Weights of a small multi-label image tagger: layers 10.
Rows from block 3 of a small multi-label image tagger, named by matrix and row number. Rows with one number within an expert belong to one neuron, the router's apart. Each number is 128 + 32 x the weight over its row's rms, rounded and kept within 0 to 255. All counts start at 0. Numbers have three digits each. After the name is the row's rms in percent of the matrix's.
Before each expert's rows are labels from the 100 images, of 14848, where the router gives the expert most weight on average: "strongest on" is what is common among them. Only what is clearly more common there than usual is listed. The data: photos of arthropod specimens (BIOSCAN-5M).
# router: router (model.blocks.3.mlp.router.weight, 8x192, trained with AdamW), inputs 96-191
# up: expert up (model.blocks.3.mlp.up, 8x96x192), inputs 96-191
# down: expert down (model.blocks.3.mlp.down, 8x192x96, transposed), outputs 96-191

# expert 2
strongest on: class Arachnida
router.2 104:107098097131108129138133134133127114108138092130122114137098134105083171075141135133138149132169155107162148149117130100100083187163049131145179070146183119135084042112099131118137147070159092117120121125109092144146121139125135144089136179183046143176078152206130129143150102145134157107
up.0 098:213079139084171154097041113127200137114152104121062106180122144115138155163080134188157056112096146170122135138125182109127110111161117126100099082121118191113110169103182186158127148154104078169112114071050153156152096100096081187107114115164122146138184124060112148146112110131115087139
down.0 108:130133103097100053100176148237117203080109108137150182099105163122183143088116168142120125096157176166079136189131131208104086089079187113164145095163105130146145117132093096162116136111103153149113079097165109137111122139183138130139131128090160176134118167069191120148127107096052123098
up.1 097:135138127116170216114107092106144131102148103127141084179192064151090065089087116121145113084144135066108167102096116119140099147116118102158096112106069157069108135192120165167111091076161118123123203104101112185143056128097106139090116085145113195119140193100107129128087074153144110143
down.1 105:140120173150159092174125183113102141114143095089115183154169139150082135095096133129104099175147179220138110192145091156114137167150181110181132086117113108185130114087179127141122144089156109120147085125133145130119208136182186099141166141087191127130123099094126120173094103115095120101
up.2 103:131135204169119179113139162101162105116149047153148087087093119137145134109114165154077110107093148144117093120159093146041108109138163121171170076072115102108096064106160127114085130137136085129171171142131078145178135145067138124106168167082154138154160068086159110089130181084144147124
down.2 094:112193070093157114089165089148095116158176095109130172128158149146132110166185149151109138113176105109069167131148145100152124059153135171101095186139150115129165217148086206116097132124127122171141133134144100093080118091202053118112132163155069140126124127147145095172111101136077128132
up.3 092:061166151159139117113179147143200162099187131163136125095088178121210084131115137142107144135156135131139183161093098182152128173108083095159113152086079144191112093129163188115109136099077139113090137097146163123128076115139114187135171107087123146184131141141138172138101134160109125112
down.3 103:118167129127081138118161127127114101218106149138119096099138133137093127159107103131120130186137119150154109105066141088130156133166102078078100138181135127146133179136133109083148129089140162078109123114090161146145158099168090054131105090142097175083152131132133141084128186117135139082
up.4 104:152110073085149153074068092119106090157076135085132160155134161123212126157159112140106129147113129151144113136140155162091136166168062130202135086067130218076164102119170139152120184137113086149135140089153171155095120126124107127072107150155099156102124100097073136117147121084128076117
down.4 107:170108131091168117160162157080134144075136168172149133156175076134111131102210099130162155183161157109142104158128164136145119074125136121069101132132042123133102169117109082090162121156084100108161112169101151076170129115117166163214130158140105138166123118126139157168107133167119138188
up.5 103:090133167199176144176138125151121125125107157176096154160172103139123121041108157168110163157150169109108126154134113142086139126171104097145103165112110093154126106193144156168110071168168054131108114074124066159162164159118180116175157177142113097117160154109102092153150123081146122110
down.5 099:152125142070133143129102160095167153082099060082113121105170112135148142135187171071117112108187114139140145120098115144122181092115160133146134115135181144158146127080136039142154212112097106163145130132096148098092091141103123117163098117150153125170126172150156121106109094141122047154
up.6 104:124184140148148198120154101100087165172149042100147127110113164137137140150112187057136123081162144116105090099098108155100151116090111151128131083075122134148119086102075111133078139096148127177176181135148139152124171155101135133078139124109142101117153163167095124125118118043109133159
down.6 109:078068158116138138118074150149154083121125095149113072141101159145136112116135071166126121196135150058135139107185068149145161147168169165164131171119170130141096178125080128133199149194127123112123111142135094152093117088093145107075154213072160058154168167150164146191153142135150140114
up.7 089:088117161077129131122166134114124179115073057192133146083148183149082104153108151148129144131081085167164185111129104122131151213158118105141129054094117123166081123126100155096074071195165093159096129120126095109156170149118088119148110093085144160143172118108137121142144070111060050152
down.7 084:174112091213134150149087083109110090167150189062108098170095072136166155129127122142122092119178205181130089086063159120137119079062151143117129142135141101148204050127122147107181127121115108126089146143078111121171088106142169131133157119157090107106146104128174172146107144144160148147
up.8 098:154107075108184203134086173130160136114116136126129149144139110192102173182104171124132158145111126107108080107066055162180162102190158145166066079161119162120130133194084117132127061137067102179128115072064179150119043114155146140146086144107140135118148097121151110132125141111161110119
down.8 105:167115162102090133132096107130134163083148160133074147125068135083090114110151120164129127083095145179125142089144186138135175146133129100162124098114164101139106113074137174159149145071168187114112174137152184125118151132140082149094141149081156149055089100097098139108108082142085097151
up.9 100:148141130158127108121116136116106149175197074177082166140155149114161141120099073168050063164130112136168117114126091140106132190168128082164169086158122183099132163110164103129128156083120089122182081122103101145195117096126115112155116166167115146150110143136137137085117112131152103144
down.9 100:169084089088106130133160119079156107085126179121140093124137129209105155080110181101125120131122135100174126108109095164125107155112120130100157126182147158103140155125104134114103193147119121112122192126194146091060113166083123153112153149078108150103117149146140111150125076163153195041
up.10 097:132120086113116062146167127074161115157086133069152060086152136119118116158161127076190082143125125152105147146144172115180109119106072177142200127170048121087115128157147094094138107090133160144124173165156131088122134095162086115112139146143112089130132118173110194186072128067069070132
down.10 097:090155197163127183125095145168108124116191153167120141156120149091121113095080144185136177111104127140161128112115059111124150142135145113157160152111148168133174107049104138096150070133128126133196119124106114162094168134132140176118125120114089142126149133136166107093061043102120130144
up.11 098:108120209147136119120089156124106139128168108122120191165160120174083072106050136144121092168186099125158152087088126144203138112124120050187151125073109126167148091135169167172159154137178096111137193117139119131121087096101109131104082141163116122130108094123156064142123071134133056128
down.11 090:118111094120172109148100153118168110109121141127093151077147128115116156156080136173108134158145101126122151172134168128113097100158135160076099055157165134113159155172093111183102137165093149160112208059121113153074134131137140166144188043123162137157184157108102121176101086146169155146
up.12 101:142173094088130086145212188101116156145116129118101103135086124089108149164116170153165090135114105099124105132173127099164152138124159120175108141113131109088083059129117095123085133103173196059045110157150087090172118096128096125139053134072174124117162118121136115107101160129075093103
down.12 106:138060167140154101091097150113133172068092153093175106147144145103104114175121164111103112135178089162114103164090137115143145125165070107110115121137184121141134141178135147106141170125062114124158149134073171105049159099095158166111165069144096142079183179074157121133127099208135170128

# expert 0
strongest on: class Collembola; order Entomobryomorpha; order: Trombidiformes; family Entomobryidae
router.0 101:112123128101130123123142137079116169102071110141109116145167224097091166096171117101155137121172170205118155130113147148168218102090116087099094158164129160169164117169162096109100116129113154128129086152108094189109113136166096109088153119120135109127129100059173112113063114094160105152
up.0 096:130088144154123131131122125133097091186118177132143111103103074102124154091120063117173100093113094104185094161118132095140124144127132138106135127121118104154144119124182092134169179128143174234146138080099159132144187122139110148142117134159174186163174130129048164103149121110167097098
down.0 093:105184163108068131063137117118095161144196164151105171125126119130099129106181131104156173126045140077159070118127105144145098161127136122191156120133076128112090096148098128173105075144080116122136106142136130157113077114146163165093113128124096118109151144093181116134114141151041109177
up.1 097:122122170121088109110104134120164117173126080150073162134108157113015095146122159152150165120155106155116071119100079186132132123124175147175112149133114120107189109140055141160100090132097119133119108164107070104097161106081102146110125138104162060142128128176132122141084190109175100155
down.1 087:142176098165083109166142154155122130086116166151113105173108128130157197125119068129195057108101124122085176082124156048090135127166154112079134108138145145131116090074181132148109150163153139111105148051101097132136071158143126118091088107148111149225088070121148079120134095158111084133
up.2 097:101104204064124110073163098086094157148165099129130141050068131137114109125170167140116098177089128107107110154108140190126134140122086100082122085061128084145129120165183094112158104123115166101159082117140154138093138187092130102095165151102145177170079173108162133092083140118106127146
down.2 097:137066152077105160142142095114120166105099140099160154106108137100125081166136076167140170131099171178114119144115157104154123112123161083128130109091113214054153182136124096133128204120170174140134119065223110173096143223148122124090142146101117128147177143153139114112142103137162143113
up.3 104:153160068119174128093138192139118112130156056157127131156136141069136146145171126111117101125087162102108148163086154151086093149073175102188118139181118103115154144094108130169121098118124141157100086095083152193052137188093120114061078083123104106130182158122114172136135123102125148154
down.3 100:131068088160136095137162178139120115117128108136125106172105094156109096157183136164077169151138128153157193201139181091161060168146076156113116175095090155107112133118088171096098072113143111176083093072107123179156131106153099165156120143112163155154140173122168101142060139183081132133
up.4 098:154079138098124117058094134075100078089158116144117100128096087129100144123125105155146158102139123099110125127138181172137158097130141144170134089130120149146092158164116180153126108122182079130143166129126132113123059115151127104138172163165117166118194069108100167089156116203149095097
down.4 106:147122150075099158175132142129148135167140151148182153079126121139105107102107126144087140103211112095147113125158116105142184107083159152110133090111097122077090086132143126103131085136107171101138122095138097112129119145138092167082114133181094144118127199134147100082087114071116168155
up.5 099:142106123140121144117095063132129118101133126158120104187150093145160138156177116178111166128071116173115127096081096124136133126111128100151155143114136111101223089116087119108130130127151087137187144083084141147063119172084149138145112170076132130142092159099139167163125133130109130122
down.5 106:110165130098162128129125147143175158073144086180102149131140078126153095127147102104163100146123135141147142153165113162104113142166103164092082123151163133128076117163156124112140085090102099129162126096218124144101057179150085114123123108135104118190167158082115108115172131172118103170
up.6 085:104186137142151158142151130146135114152109186156120159139128120118189197114084102161186078158097158135163101161075102117184094088201171122116036095110094061073144095063095170147079201099070187108096134121109136110088090136072133102091172146127153138115102074154134106123208136144129091147
down.6 089:160099111121139117144138132072103138038126138155141167105126173107085097136094061117094138174103131170118103131109138107079208150105172081091150124134167116087103116138158155118107127109150018139145151172128134236116128095120115134173067143118094153152121086107099169151155157114153071120
up.7 095:176183164183164083127104181157082113190173116118175151163127084172091092141110053182190161172150185144156102174166140147113091089116189109149095149129125139073095185138071088109123127172162173120082130108145127119104157202144086094151156176123127100143130147139149171101129081120128142107
down.7 093:093151100117116100156148093111123134136098130193142118116112170141124104107099108114128098127093131158148122092129111081150140152141139073044144110132126113106077103098149124196097142108139187084076195129132171118117140093119193052156171170124206141127114131109097118161140112125137179087
up.8 094:120143124134137076061156138143089118153128092117113180169125114114070181073118103163099146127133114113115144113142164090173131150109164080136148139119159133095077117151137084189079175126176153133108101147134183143150101097148082193172104111130170129131178109097077086144147203133163174147
down.8 090:163096136159156105114105098134153149162101127151150061119136163194069122098157101105151104124152105122127137103057137099163133098174133096121149158131110107124138083135079160095115121123104153102141041154111054156112106111105099099081113155121096135100168135168144134138095090138135139132
up.9 108:112078168201173122145100164123101153132131039156094119087153105135224147129073123130110177097176116128140087109094122147155098150168130155053092085090144157135135142040104097110085146129132123114148106097135180167122178149151101194141133124171168150070070119146119126127140131119139097106
down.9 108:076148171084179111081148129122163126201114142157078116218126119141110127139127124130128112125085132120114123138145123087153196156108127136132129124157136162158142176090096142184142169195160089123143052160092174139144231132088163092109170074155116108147153123125110119080134130084122170130
up.10 112:122133079139173081158148103117104139087096117178122140175124091181158162165128125090063134128154159093171117130100120067146151188125153113117048087136138126140175160153110150088115162114144089125161115149162123110128146108125081095121101142116118129097126150138065137102102190170100111151
down.10 103:205089142137119155120124134158172079093104186149112165124132148157143079172176084161124148110137109157121097137192109150094125111142097142141155176108106165134181103190101157105116143119119137112171061065176158123175081095174162146160086185107108127108141102120216095122137093125153148137
up.11 099:140139121098152137089152145104140146131119205155091104060141133138083034179081125123120000081130110180153156113155122086082100137129122113163080094143123178124165133163071110110156115160105099179089162180096124069126150174123140087107099077085120154071113116134140106149123182123134100128
down.11 101:184133121115106129118083087094096159137117123115134188070136117148133110111160097091156187180147116094117151109099162143120145141145119175079130144077114106145128122137213088130147148122149158142029125131110082074127079084126190105157167147116187096128084061156149178085156121136116140097
up.12 107:230119151101079196055155159173105121167097070188143150173076145098115075120185129113114143155090115123140120142089168124133127129107145166114149074125112160123158168133151138096163119152135126097121133124135091092170128133123125103164100087182067138124157168120067067113190128156117123158
down.12 111:109132120083154163201096150116142124074133121160118087135121117131074154112125096157156138154084159127197050176145105130140161132168123090142081129181096107135105100117074171099142099064092151144142179142099097087162130120195132160159147125092134146069152108218161137097075180108142120161

# expert 3
strongest on: order Lepidoptera
router.3 081:127076206163095136129081078087116122106143121142161070086080174143126096123172168114160091109128061134154104129104087125142082145138138145086099084078106045111093187099117134089140090100179115112161097132081140158152183122108101106082155159086061147075140157183102129130148119105172116135
up.0 092:155126152048123144102112126161139068148075085132142174107157128130113165179145106133207109142163123131181149135150133084133164117120104125127154108116126113184134114108110122119168097115103108062092130154168113145086109066128079116158105082141150119131121175105075097139089133132102135170
down.0 095:107109153130173126138105212070131204102137128091146074122156102124089085104076185131112085116130162143171108111125117161098116184167158171176077106143082074096135126127127158170047129139098148200160146159174134072128131181191144148164110132093197116129138104124137194119109117145093104111
up.1 110:099129190154145140106137139116122058183149106120116087138128082172112111083102107165070137123097086122136141166191142133100116174121113190151075142149113129088104201140112101146110104133161150137152141126094096113136132123116143147124168146187152127070092136182073127117141066157113094091
down.1 112:176071116143125141170083116166153094135155138093151085150107130130110128105061142090149141201154105111154101126072136156125124090119116069107208170149187120123137124153103127154167140113110126104088143104140156171100140138111150162070106134089117079126134168106104106178141119125179183096
up.2 102:155097153124150161151095096182149060104149148177170102132148168110130098138149117142203141151150159134103135165094132131101091131169159050114116170145132096096109133122111170133079083093151139113107162096148071129131067118163139079146144137095129136140075145097166146136109152073116182064
down.2 107:182093139142099101086163163157097187143098145140136161084120149115128173182100059174101116141130162147144149141121096091123126172131153187124106110113120131099119127137181068122157223142114089105141062112132132107120170160140140195105096121216187109156099122119169134158111154100086128188
up.3 089:115128134069132150149115159102103117069145130113166073126158180193150100134087168154092171068125127127126109141135114125128127178091095147136120148139179134105129142129141098124112118132116164164123106136155198182101157114124133118146214090127105095186099126142083164111096109178114104127
down.3 090:128111101179131167124141165146072105101148106122082158127166144156119147157131132220105083115080135095086057173066188106183118115173118097112106106182120181120129160082134141113060085158119129138144121130146159162165147105127163177145106142184106180162072094128157151148142184115172135161
up.4 092:177153143101095094100138174086105142160093117145127145113125203158153121111182161115150152166100149150085136107152210165107131133125061182083128140147127116179129130127121108183121164102135122117094137127131124109031112200144105094083154148170097106198083043106155132131057094127153105101
down.4 090:143181126178084141158116123152144132152120131124146132150111106162110166115055134113169105106077134128196130128137130134117100190140104106141131134106115168123146149130150174156166173134132156204157117135127129203207165160127125087123066115144131112098107147151102099130169132115100141116
up.5 089:189142127128088181050151123122091135116129133099093114212094075140091057090133130148115110192081099115079089153094099098168193130101116144151127151100144107114140114139120116147154171084148104124049150153106147131156177156158113088102164119152154099094181077139134183127157127133086160095
down.5 086:104092129152161125130125121175161069118121139148166187076153148139082101143132108155112172162157134168190162139211111139114148066106106106071137128157177142095127153116127160078132118144179132111123161118107125133147177105146109131135174096125106107128178189104026144112103165156126138154
up.6 098:186155147132127124146136162149104088060134128099152156160116111075185116140120103148113160141100127123130129082096120104000145136088135093061137110166125111175152136188163089134128167182084116122122139141186082185187057158147167143178126101161113101077138120120127151133133137109098151152
down.6 096:090120093175067127122170086112101173123164114150130123136179090145117098118110128150097138077131123133129100153181150137164071128100130204075100154095134114113060125100116145055093131113120095099197142155125122107196166093056113163113121128174095095155118159110140152150162075167150172132
up.7 112:130125129143165051151146175098142069097069192137085130138115127090129127101140113161142103125205153146081135107153158131123086163113123067119153119146121178138115100132144104158119120161101188144193178126122185132053162129095108160121141115195137082123149141149130124075104075086159112087
down.7 101:131123153083100124101080101181120112154093143129156136081064126060159132143160139094107138143071118156163117144094160055186181148112104153176138176078110116164118159150120135107073102172110117094113089103167133181094078187090169170125179183147109137173097087127134151126098143067121150153
up.8 100:167104145164088146192137133164109148101130114142138056118121150104072119112131134131120141161127182149195105155148128048144160115085107191172086059143147112157121159156118082094170186125138129137122224095115117144130154136074138124158145155119183137093144099142108103086079178097126118149
down.8 096:125100077126160136085079151103178160080145132125188158162160186123132089118154154171116154150137108095123158104129113161102126177100130114144130164088134148099146122080158176104124118118148137124144125141128109102153043173119075149068169125104150129156126162157175183145130127141139041184
up.9 103:113117166093088153080094140118150136067080126154128103078139127137189158150142176119139073182165124111093118138095142100168087122116122182091171112148150166095079094129098095149075107074144140085224158121042135155124118105139163081123127155137150101123124107169119149101089159083111157172
down.9 122:105168168169129110163130131138129119130076150113161109145087155126153167070111108144112152126135171171066110165107110083113186150132135101094110156120183071123170175125104115153100175133163134113083174071164118125118160105112112223142173149124085181169136104161083138144124172129129109093
up.10 091:195081127121141152167150174194181063099080119097116126065202083128126135147164130148121097102159091148169141123159143149100125123169106162175162125166089097150172088138094129096099117111109178175088112104109129086167033173153126101125135079136129120089161123094164141037085107140165126087
down.10 089:084114099139081122166171137106066162178124171112171115125132100137128098098134132060113125097082123114071158106127124163112109130127205084161075121082124175155139154161149172131117143093095036116129131183162168123138174129170142144064149123128145074130089144133142150153137180195121102103
up.11 104:129130187164114146138118160123173121139124132116113117093104139130103119135127132147138120134131196146159137155157110116101110192173113195097141149128104102142095142126107112145105138073127152153112166105100044085103086125133131140122132185128143110085122103122207088173089128097174147140
down.11 105:155146053127204172121218121115124172114094135132129118080139151179117157131166143185123115138091144146117134123154086086164101153098149110106089172154146158119120121074143080141164099153144110148131135102098135116109068160106156105138076109128152166147085109084164120091182110142115111157
up.12 094:139129197114138230166173090100104116149141154128208120187139126138182080185137069085077099064173121116122119125068135167109124121134120084136135126177083129096165128168166116120121135067153103137116115116072101074140154069215088134172167119149131137091087114101150135160123086147142124082
down.12 098:110094151139184095173056106103129129123125120119058159170149110115116139136143132200109189147153081139146115109132141135126118171098085103181094152098147063180175133175144186148125094162067090143136075151149161136175126104117182081120064070193159119118127148128160124106101129137116126066

# expert 5
strongest on: order Hemiptera
router.5 095:189138113115147124092146122151094128119082125102167131078105104156159113138168066125101117171144089166140118090156100129153169170105069137165139196097088112145136100107115180069146173219151127099097071169153120162155171090089177143145108125152061139142147105102134147132107118081076090107
up.0 092:102102118147114105111143164106152150086071117145081038123110196108130185140106136094147122157157124144110110109116107082164147131073091134136098065116205164142181107120175086076071135106115121113129108097126134134106048083123150165126172104138134106114068142164180127171136139112128121110
down.0 091:073141157074174136105149129116050130079166195141102127075109115169094100166090142121143135124110171084178124150193127155120076161134131112155127106173146091065143152068137174057115168138110078132151117176134109085199172125153105167067111180096169129152150135106099135121088127113150134159
up.1 097:088172127138068153188109193165143205119173113115155114117090154120095104127108112074090121143117146165136137097178133183122136121156118137131164163137108126117147123132180091178100128071055163184146141154147098100093146153104096111164155148157124113154149182161140081149096106104065115131
down.1 100:139102080095140185100143137126122135129186145131069154196131101165149074098117145136100172164172154094124165095136176117091135077106147109144081125174152151099176109163097128137173107113132167140161112132122100184140106145066111142125108105146114135158155135115120066119112102096173117134
up.2 093:136130093192056112098139177172197128087121137092106122127163166103129120158170170097134054157112107106147090092227124114140159062151146103120155106069136127095098157132037139102148047132148081094107166121130114138162111177137101091124134112058135187109146083131170169120091114141112055133
down.2 098:147125139160148172190162027142131186107120080108100162087112126116099143151143099147107158150076124132108140183129107124135150097135183111097135131127134125068132128149188194091126169188139131139071108133169134100165091166132155173069102097148151123146136133085137176099113084149165154189
up.3 100:169107169096107075114075111080102115146205138154095142087093155153103143117111078126167151119174132069130136129112107214133110087166135142110110136111144112121104127081192060174123102160084084147136148142124216049075109153119121160119110134122081175097169146092113151088189100146121137098
down.3 092:114093079144158145083096126164073094065121132146150140078155156089144062154130153118153106147070091133134087101135184094137152121122108130136151115094131096142128135091068145078122137113148189115146134182157093128075169145194151153177133090143113115121152132141148122207127119194094117177
up.4 099:147122135153144136152094139163159137126099103083204121162103158131131102128159119078076134128082151153189162156117116197140162125150132182154136157117087130098179162167117139076139100175078179155130151147157100165188151102122150133125106149068159137101117224138124137108112117129112081100
down.4 101:100192156177112129118136142134149140137180166144158072107113120138131137164086151149190120124144193160132165127113102109112057072114186115166128124119142189145148166100164078169139176103178088136127144120143149116084112103087114107140165076182097147143130103138122121112095126144194086118
up.5 101:178136130147062079158152118098132108159160088095121139097165075166108124155099107111103103109116161118157090157117190172087146092131159122152070148092119129079160063221200150117077103164142170132122143143171185067148136072089090082133158161095116146121144125197122135116148145118166170135
down.5 088:153196146149091152107069087149107172110088142110150129120094155094147111070143120105161088131110076145119162090126095104160135109107199135100202140137136098115097186068126104097101122132129108120123098133118122127093127207158191181197135064086178126157151121149153086142055131139101166163
up.6 094:080178141173083098102186131141196193128142146143079176123135161131119116141117113190112147164086074083131143141147132117094119146132080171120106100153112159139160170122148161118142148139160116126136123170106159100132138139155112083142133059099153156134089163169121108107118106054130149164
down.6 094:105135134158137099105152140174127123163097119106172136070190117129104117085169027108117156099101066130088132092144121178188121132104180125098159129154161087131117109102149165135100077130081091181132044110103108143115108087122117069148101175131087156172133108145150160144121141196147086108
up.7 098:096079146115180112121106105118100118082157158095101179137151121122113156092195122141180117093086056133173120167135116135130105105153136135099186156078126119152188115149175099106116099059156129174176099120146114175156131098125098090123155104146072144177177137110102126143143148155156170083
down.7 107:103146070091056118101078164062125171188106109126128082115138145130101153072182094180099115114145094180149068087129125111147158142084148075132107124123167067139139159135133168153118127124105149125153104130093179093162044179121186115139153149150101107101144115139116096132163150154137138174
up.8 106:123153172127091062110123083082133149112138119170138134114108173098076063116110129102161150145140124094097105128110135172156173096110124114141125105123090148135097157126087080061119117123177096153135111109128170063156109143119098132144130150143185092115152064101145107127140174126187112094
down.8 104:109105135122098146165139111166098118119109086109138136104151093166104129063097106192110161130068144128125153115156110141129166106139133111085130135079111149174081118098126182120089158108174142138117213152152101170104124104187174076102092102133114119045136141148108103166113133132136129177
up.9 097:178144063090102121146091096110154127124137114135135129150118195108154113166119096115169196134160115092117121116127127158211174110174148120161099153096107099168204094129117142160185111046108152148150158121102092147191169122168128136164145082085058110092134129147152037081066088143125146101
down.9 093:132201150167128090183127147129120182142066167102110119076152076125147155113138127171144077137123164106126106150081164171114156114063156110154171124164075123111103172100098120153122053132182107128152135152166098123130028150141115123124130118114152145089101105138179185139117172132119021099
up.10 091:147118095157156120108102158139162149163127048141110143101145107123152160142106090119034186136078086136159125161140137136114141170106102124200126140086109146163103155164103066161119167131120162112161172109126172138077172099085125176137157095052152145150166166159130100107134089112082153099
down.10 088:100133114175090098165126029145103134153133138132138179177117126175133134110148141111137139074160113190108149104076143130140143101113093156124167101122112065126118182083145099150173068106162153110061135135159119119134108151073107137168079120195189105174137153158077098143171115122138106149
up.11 111:117071106051106108168073145115085124171130204039132128126168078127096126153149127124070129102136103104140099172141110107100165160150193091169154204123110183084142142150182168127133140098075125075163105093106130142151087192110116103146096112119136145139124078100114127099099099132165068131
down.11 109:164178127142142133120154128151160096132125051094079111078091155118144171103118154142132174162163146095153107078168115125072115057114108129154136097098174055134108168176113128129156126137177147128145135140105096133105086084146097156155043147142101153132154119146135175166136143149121169094
up.12 098:097100121179109121016107147115098166171140093129104135087114162175210174081112165127110114122104099086117145124135105173080117131189110107169140155134159130161106141095129131156149149182151106091098153162198082123074133172125123160130159181138135147093148087153105134133151132131122122159
down.12 104:127114166202113134119116073146165117108140169197148091151105081124124123108198164109160115135170113109131077111194091141159156165104172116122096143130118136179096076172118117154079084081047138166129133158108111151144160141134103137119073086135114107188139140092152178116085085118125084127

# expert 1
strongest on: order Hymenoptera
router.1 123:125179102116126111172121125141103134112224129160144146138135080127158077131082116161138099139104157129074100134114133178112098084100148120137142106110094117138120132148097104145113063182104110179151178131128169084069125119150127137171172093111235125106183113093154155154178169138162116131
up.0 104:127107091214117135109180123116122107124133181130191111190151111118167158138088110186130131106075082090190107116106143134176135084121102137141123128148110112072108051125114073099143137120193143066173045077172145132116164157138156113151165084091140126123066170160134170100072171143104116086
down.0 105:154181153125117174180141170158142153144176142125044109114151126147133084122138125118099098151142202142115103110152118150107190110157146118075136151147190148119089147201087111145126111121104126165092150148089124094095054099097104161117118146132113117105152178119181156215183091096117155116
up.1 099:140135088173170132127146166177124113108162109204127153112124144162152129086101142156167149070108113086139112128165154162099041122098148147170158162089145107099055084143118051130122159145154127135166174156159170117109182098161092136082121162142153150105156103128178106104110145143143114157
down.1 100:117126188134096089116164123081145196146113084075084078117097143129112107138122160116064181108149146132096106118148161158123152113122131185153150187135128159069068133090172214172152117090110101122097099172115109103127102105176082113115138129131098179098139125062169145180093112114085135202
up.2 097:060140169241088072118115127122185114107173155142232147115071097128107087110102126120142181143140137154101122097115107167152108120090059156121102153069145071052105157141082170074123137159075089092157126131078186138116186103088119160072121086131131149135097148082134162133147146150129047160
down.2 106:163087103102148099088073110126112146133100138095096170118191121117135096178108127168102115109152170101139135150115093127083129173189158081115128194141141205122194094146151150099093138131091146160127183138123096166124137159168100127116111119130119138197102117123153205144110114104129136111
up.3 101:186122164152146122114124166134091109126077132103105140095109114075118136168110105173161154115113102099146127114088122145101200181111148059122187109132103117125173047140120176091076142080115151137072160162109148109118139162093119165066115168100133181131142142152162110177095082186169102119
down.3 098:127145130116101140102199119130100101192155086104167145171160174116131128140125111160051162188133114131147140105160147126160107189112151107115134125113124138152105166141112127175127167116197154105150109094141154117134163123105147132105073149142131143146132131145076158113125128125099081127
up.4 080:124104116133129059127137166136172106121088115139142109107177147172130103151082120123150150103103102162121112114171080100181158126082131068129161181126135172151122130164171116090178124121123155130160139143121107180120066089109097147138084164142065110123115101186125128092122095101191092172
down.4 090:048132114116167144119088098107126123160111136131123070159158152149153177137139125167111113201139124156067090114139104129167074099120129195082102141185091113109112152109099140112138120149104110089127144136192094112178209107143056108116150094138161134166186131136201141146115081091116217136
up.5 099:128155142140118142108139132122126122119099119095110117115151080118098128107142134182076177164065111128107177156143204127073116110127139133104181121105136155192110122091213122109098123147126109096130144147114145048099126124132092069104143120108167136167132144123109154148090057192120149103
down.5 099:112114110181061196126116113114134149118154082135167107188144164125101149146186131098100130128105132097115137078093152141100150146087195094157130119121203155153156149060127131133171151100110115133145081120113039111157154121160132166028134140116083085129130126170120139071167172094122119099
up.6 092:079103145122128084150126176159109109078134181086140108088103104189191138149128152123120141117130111169103143140142152100139168121132028088113120070144164130112170150174149179126150125160157160111149142085154126152046095097113146123124161100094158132093145086123123111118116128029129121082
down.6 098:093137098162138114159074052096149149173089073191128131159149089154110110092115118094136127107114115111110149098156118144136161124147139125084154149117115154095139164014100128153070167125095101147137140096145127120163152102183142139125136174125117164129127073174082126120086105181101116124
up.7 105:179116124109080149137032189147146115089159146112111138124142197109106150171144145137140086090195103108116136126138188066159141140142129091100135157124148120146143128173123117158181116095217125083112110112199182180123105161124083185167110096107122115129161135156098100068068137096130157101
down.7 109:107095122092082080198128181135200100110129116150092144118093120126116132131093148072166114142076102091178148104150126177082100133107138101117120130100058078124154076155133171155134145138129094180163159166134212139159121178131165107179130160149108096144155109147105107115139094140098112087
up.8 104:095077126114091078125156126133124189130045177119159060153129099137172124126099147087105151120165147138165115110098127124176120137088122109080111111110120181079153102125091206132137126166157143091140138136117142157146131095144156181128126162116084128133137121113099106202072090101237109148
down.8 100:142114124110127085180129076145163117149137105159125116140114089141125102105156182130114135105085182114110124136126160110074141113136079180163123186161188074161103136106207128142129136131091072145141130116139114150181114127138105095149131129112175106134127128136155064113153198100055130115
up.9 091:093155155162135115191137083161160163152133181086166126106102158113091128129144089082168109157187131125174132142120109124161116106121103157142170170171174138126137182104138127094122121178152091130082085093161143100120121055148124122147093116107099160146078126160165106131120080111065174047
down.9 099:092148139136087096080156127117193088095125121130167111131164103157136100159114138130106164180138147152134098104113156119171067157125068083125035096171161091173112059129067143082148115101117117121176111130130135088111167106152073130095117125094150119160161127176132137142096100148205115169
up.10 102:163077072119111124161141163169166126209127113035162089086135169150092176133121103144143108161119183131060204129177090131123146158161128122134085176129127127138085147096137119137115117151114141100144084139116127119142118158121156169141131117122174086126158192112100146156144070058086108159
down.10 103:097161167134135148104071153099117126130129046106105136142114097164160085143160127157158169144120145155167097140133191134122115115095144139105122134153122125081099055166208140076140139109145080134107156102120184129164184076124088085144131142140136149104148159101113048176155170160092083162
up.11 102:149142148086094170086178104132109157192134145091173157110167141127036179140115126144157185111100167130095095086084112123146172099137111155085143119179173102155152114124163060177110096109073128086132141099181150145140152110122137101124129093135096127153095135176137202073119109118057114128
down.11 101:109146127138150094144077172115167107065097093185147127159121144100223151063076166173129090170142117111206177148138127147136128116162123080131163112124148151132156120183104189129083130170118157133107136164103153103161099135155152153108108176155182156052180071056169081127131109099123148132
up.12 098:164164122108206122185144096091133119104148135112117157128144124104094139184145121167183105128160121177146130067160136131094147124076136155103150150109100121197134144188111088175072127144128133032115102178082132170115091166111104103113043134118132184120096089146117159139116123037135082088
down.12 103:135097156084098104130076153089146107174076111192104114211078115219147136119055200094117110091154122149094131169112113157184147124074096134171112176194163124130164131153141150075158111115146142089103181158123077115112142123169134229134130177134156112159172119122132116124206152106153203150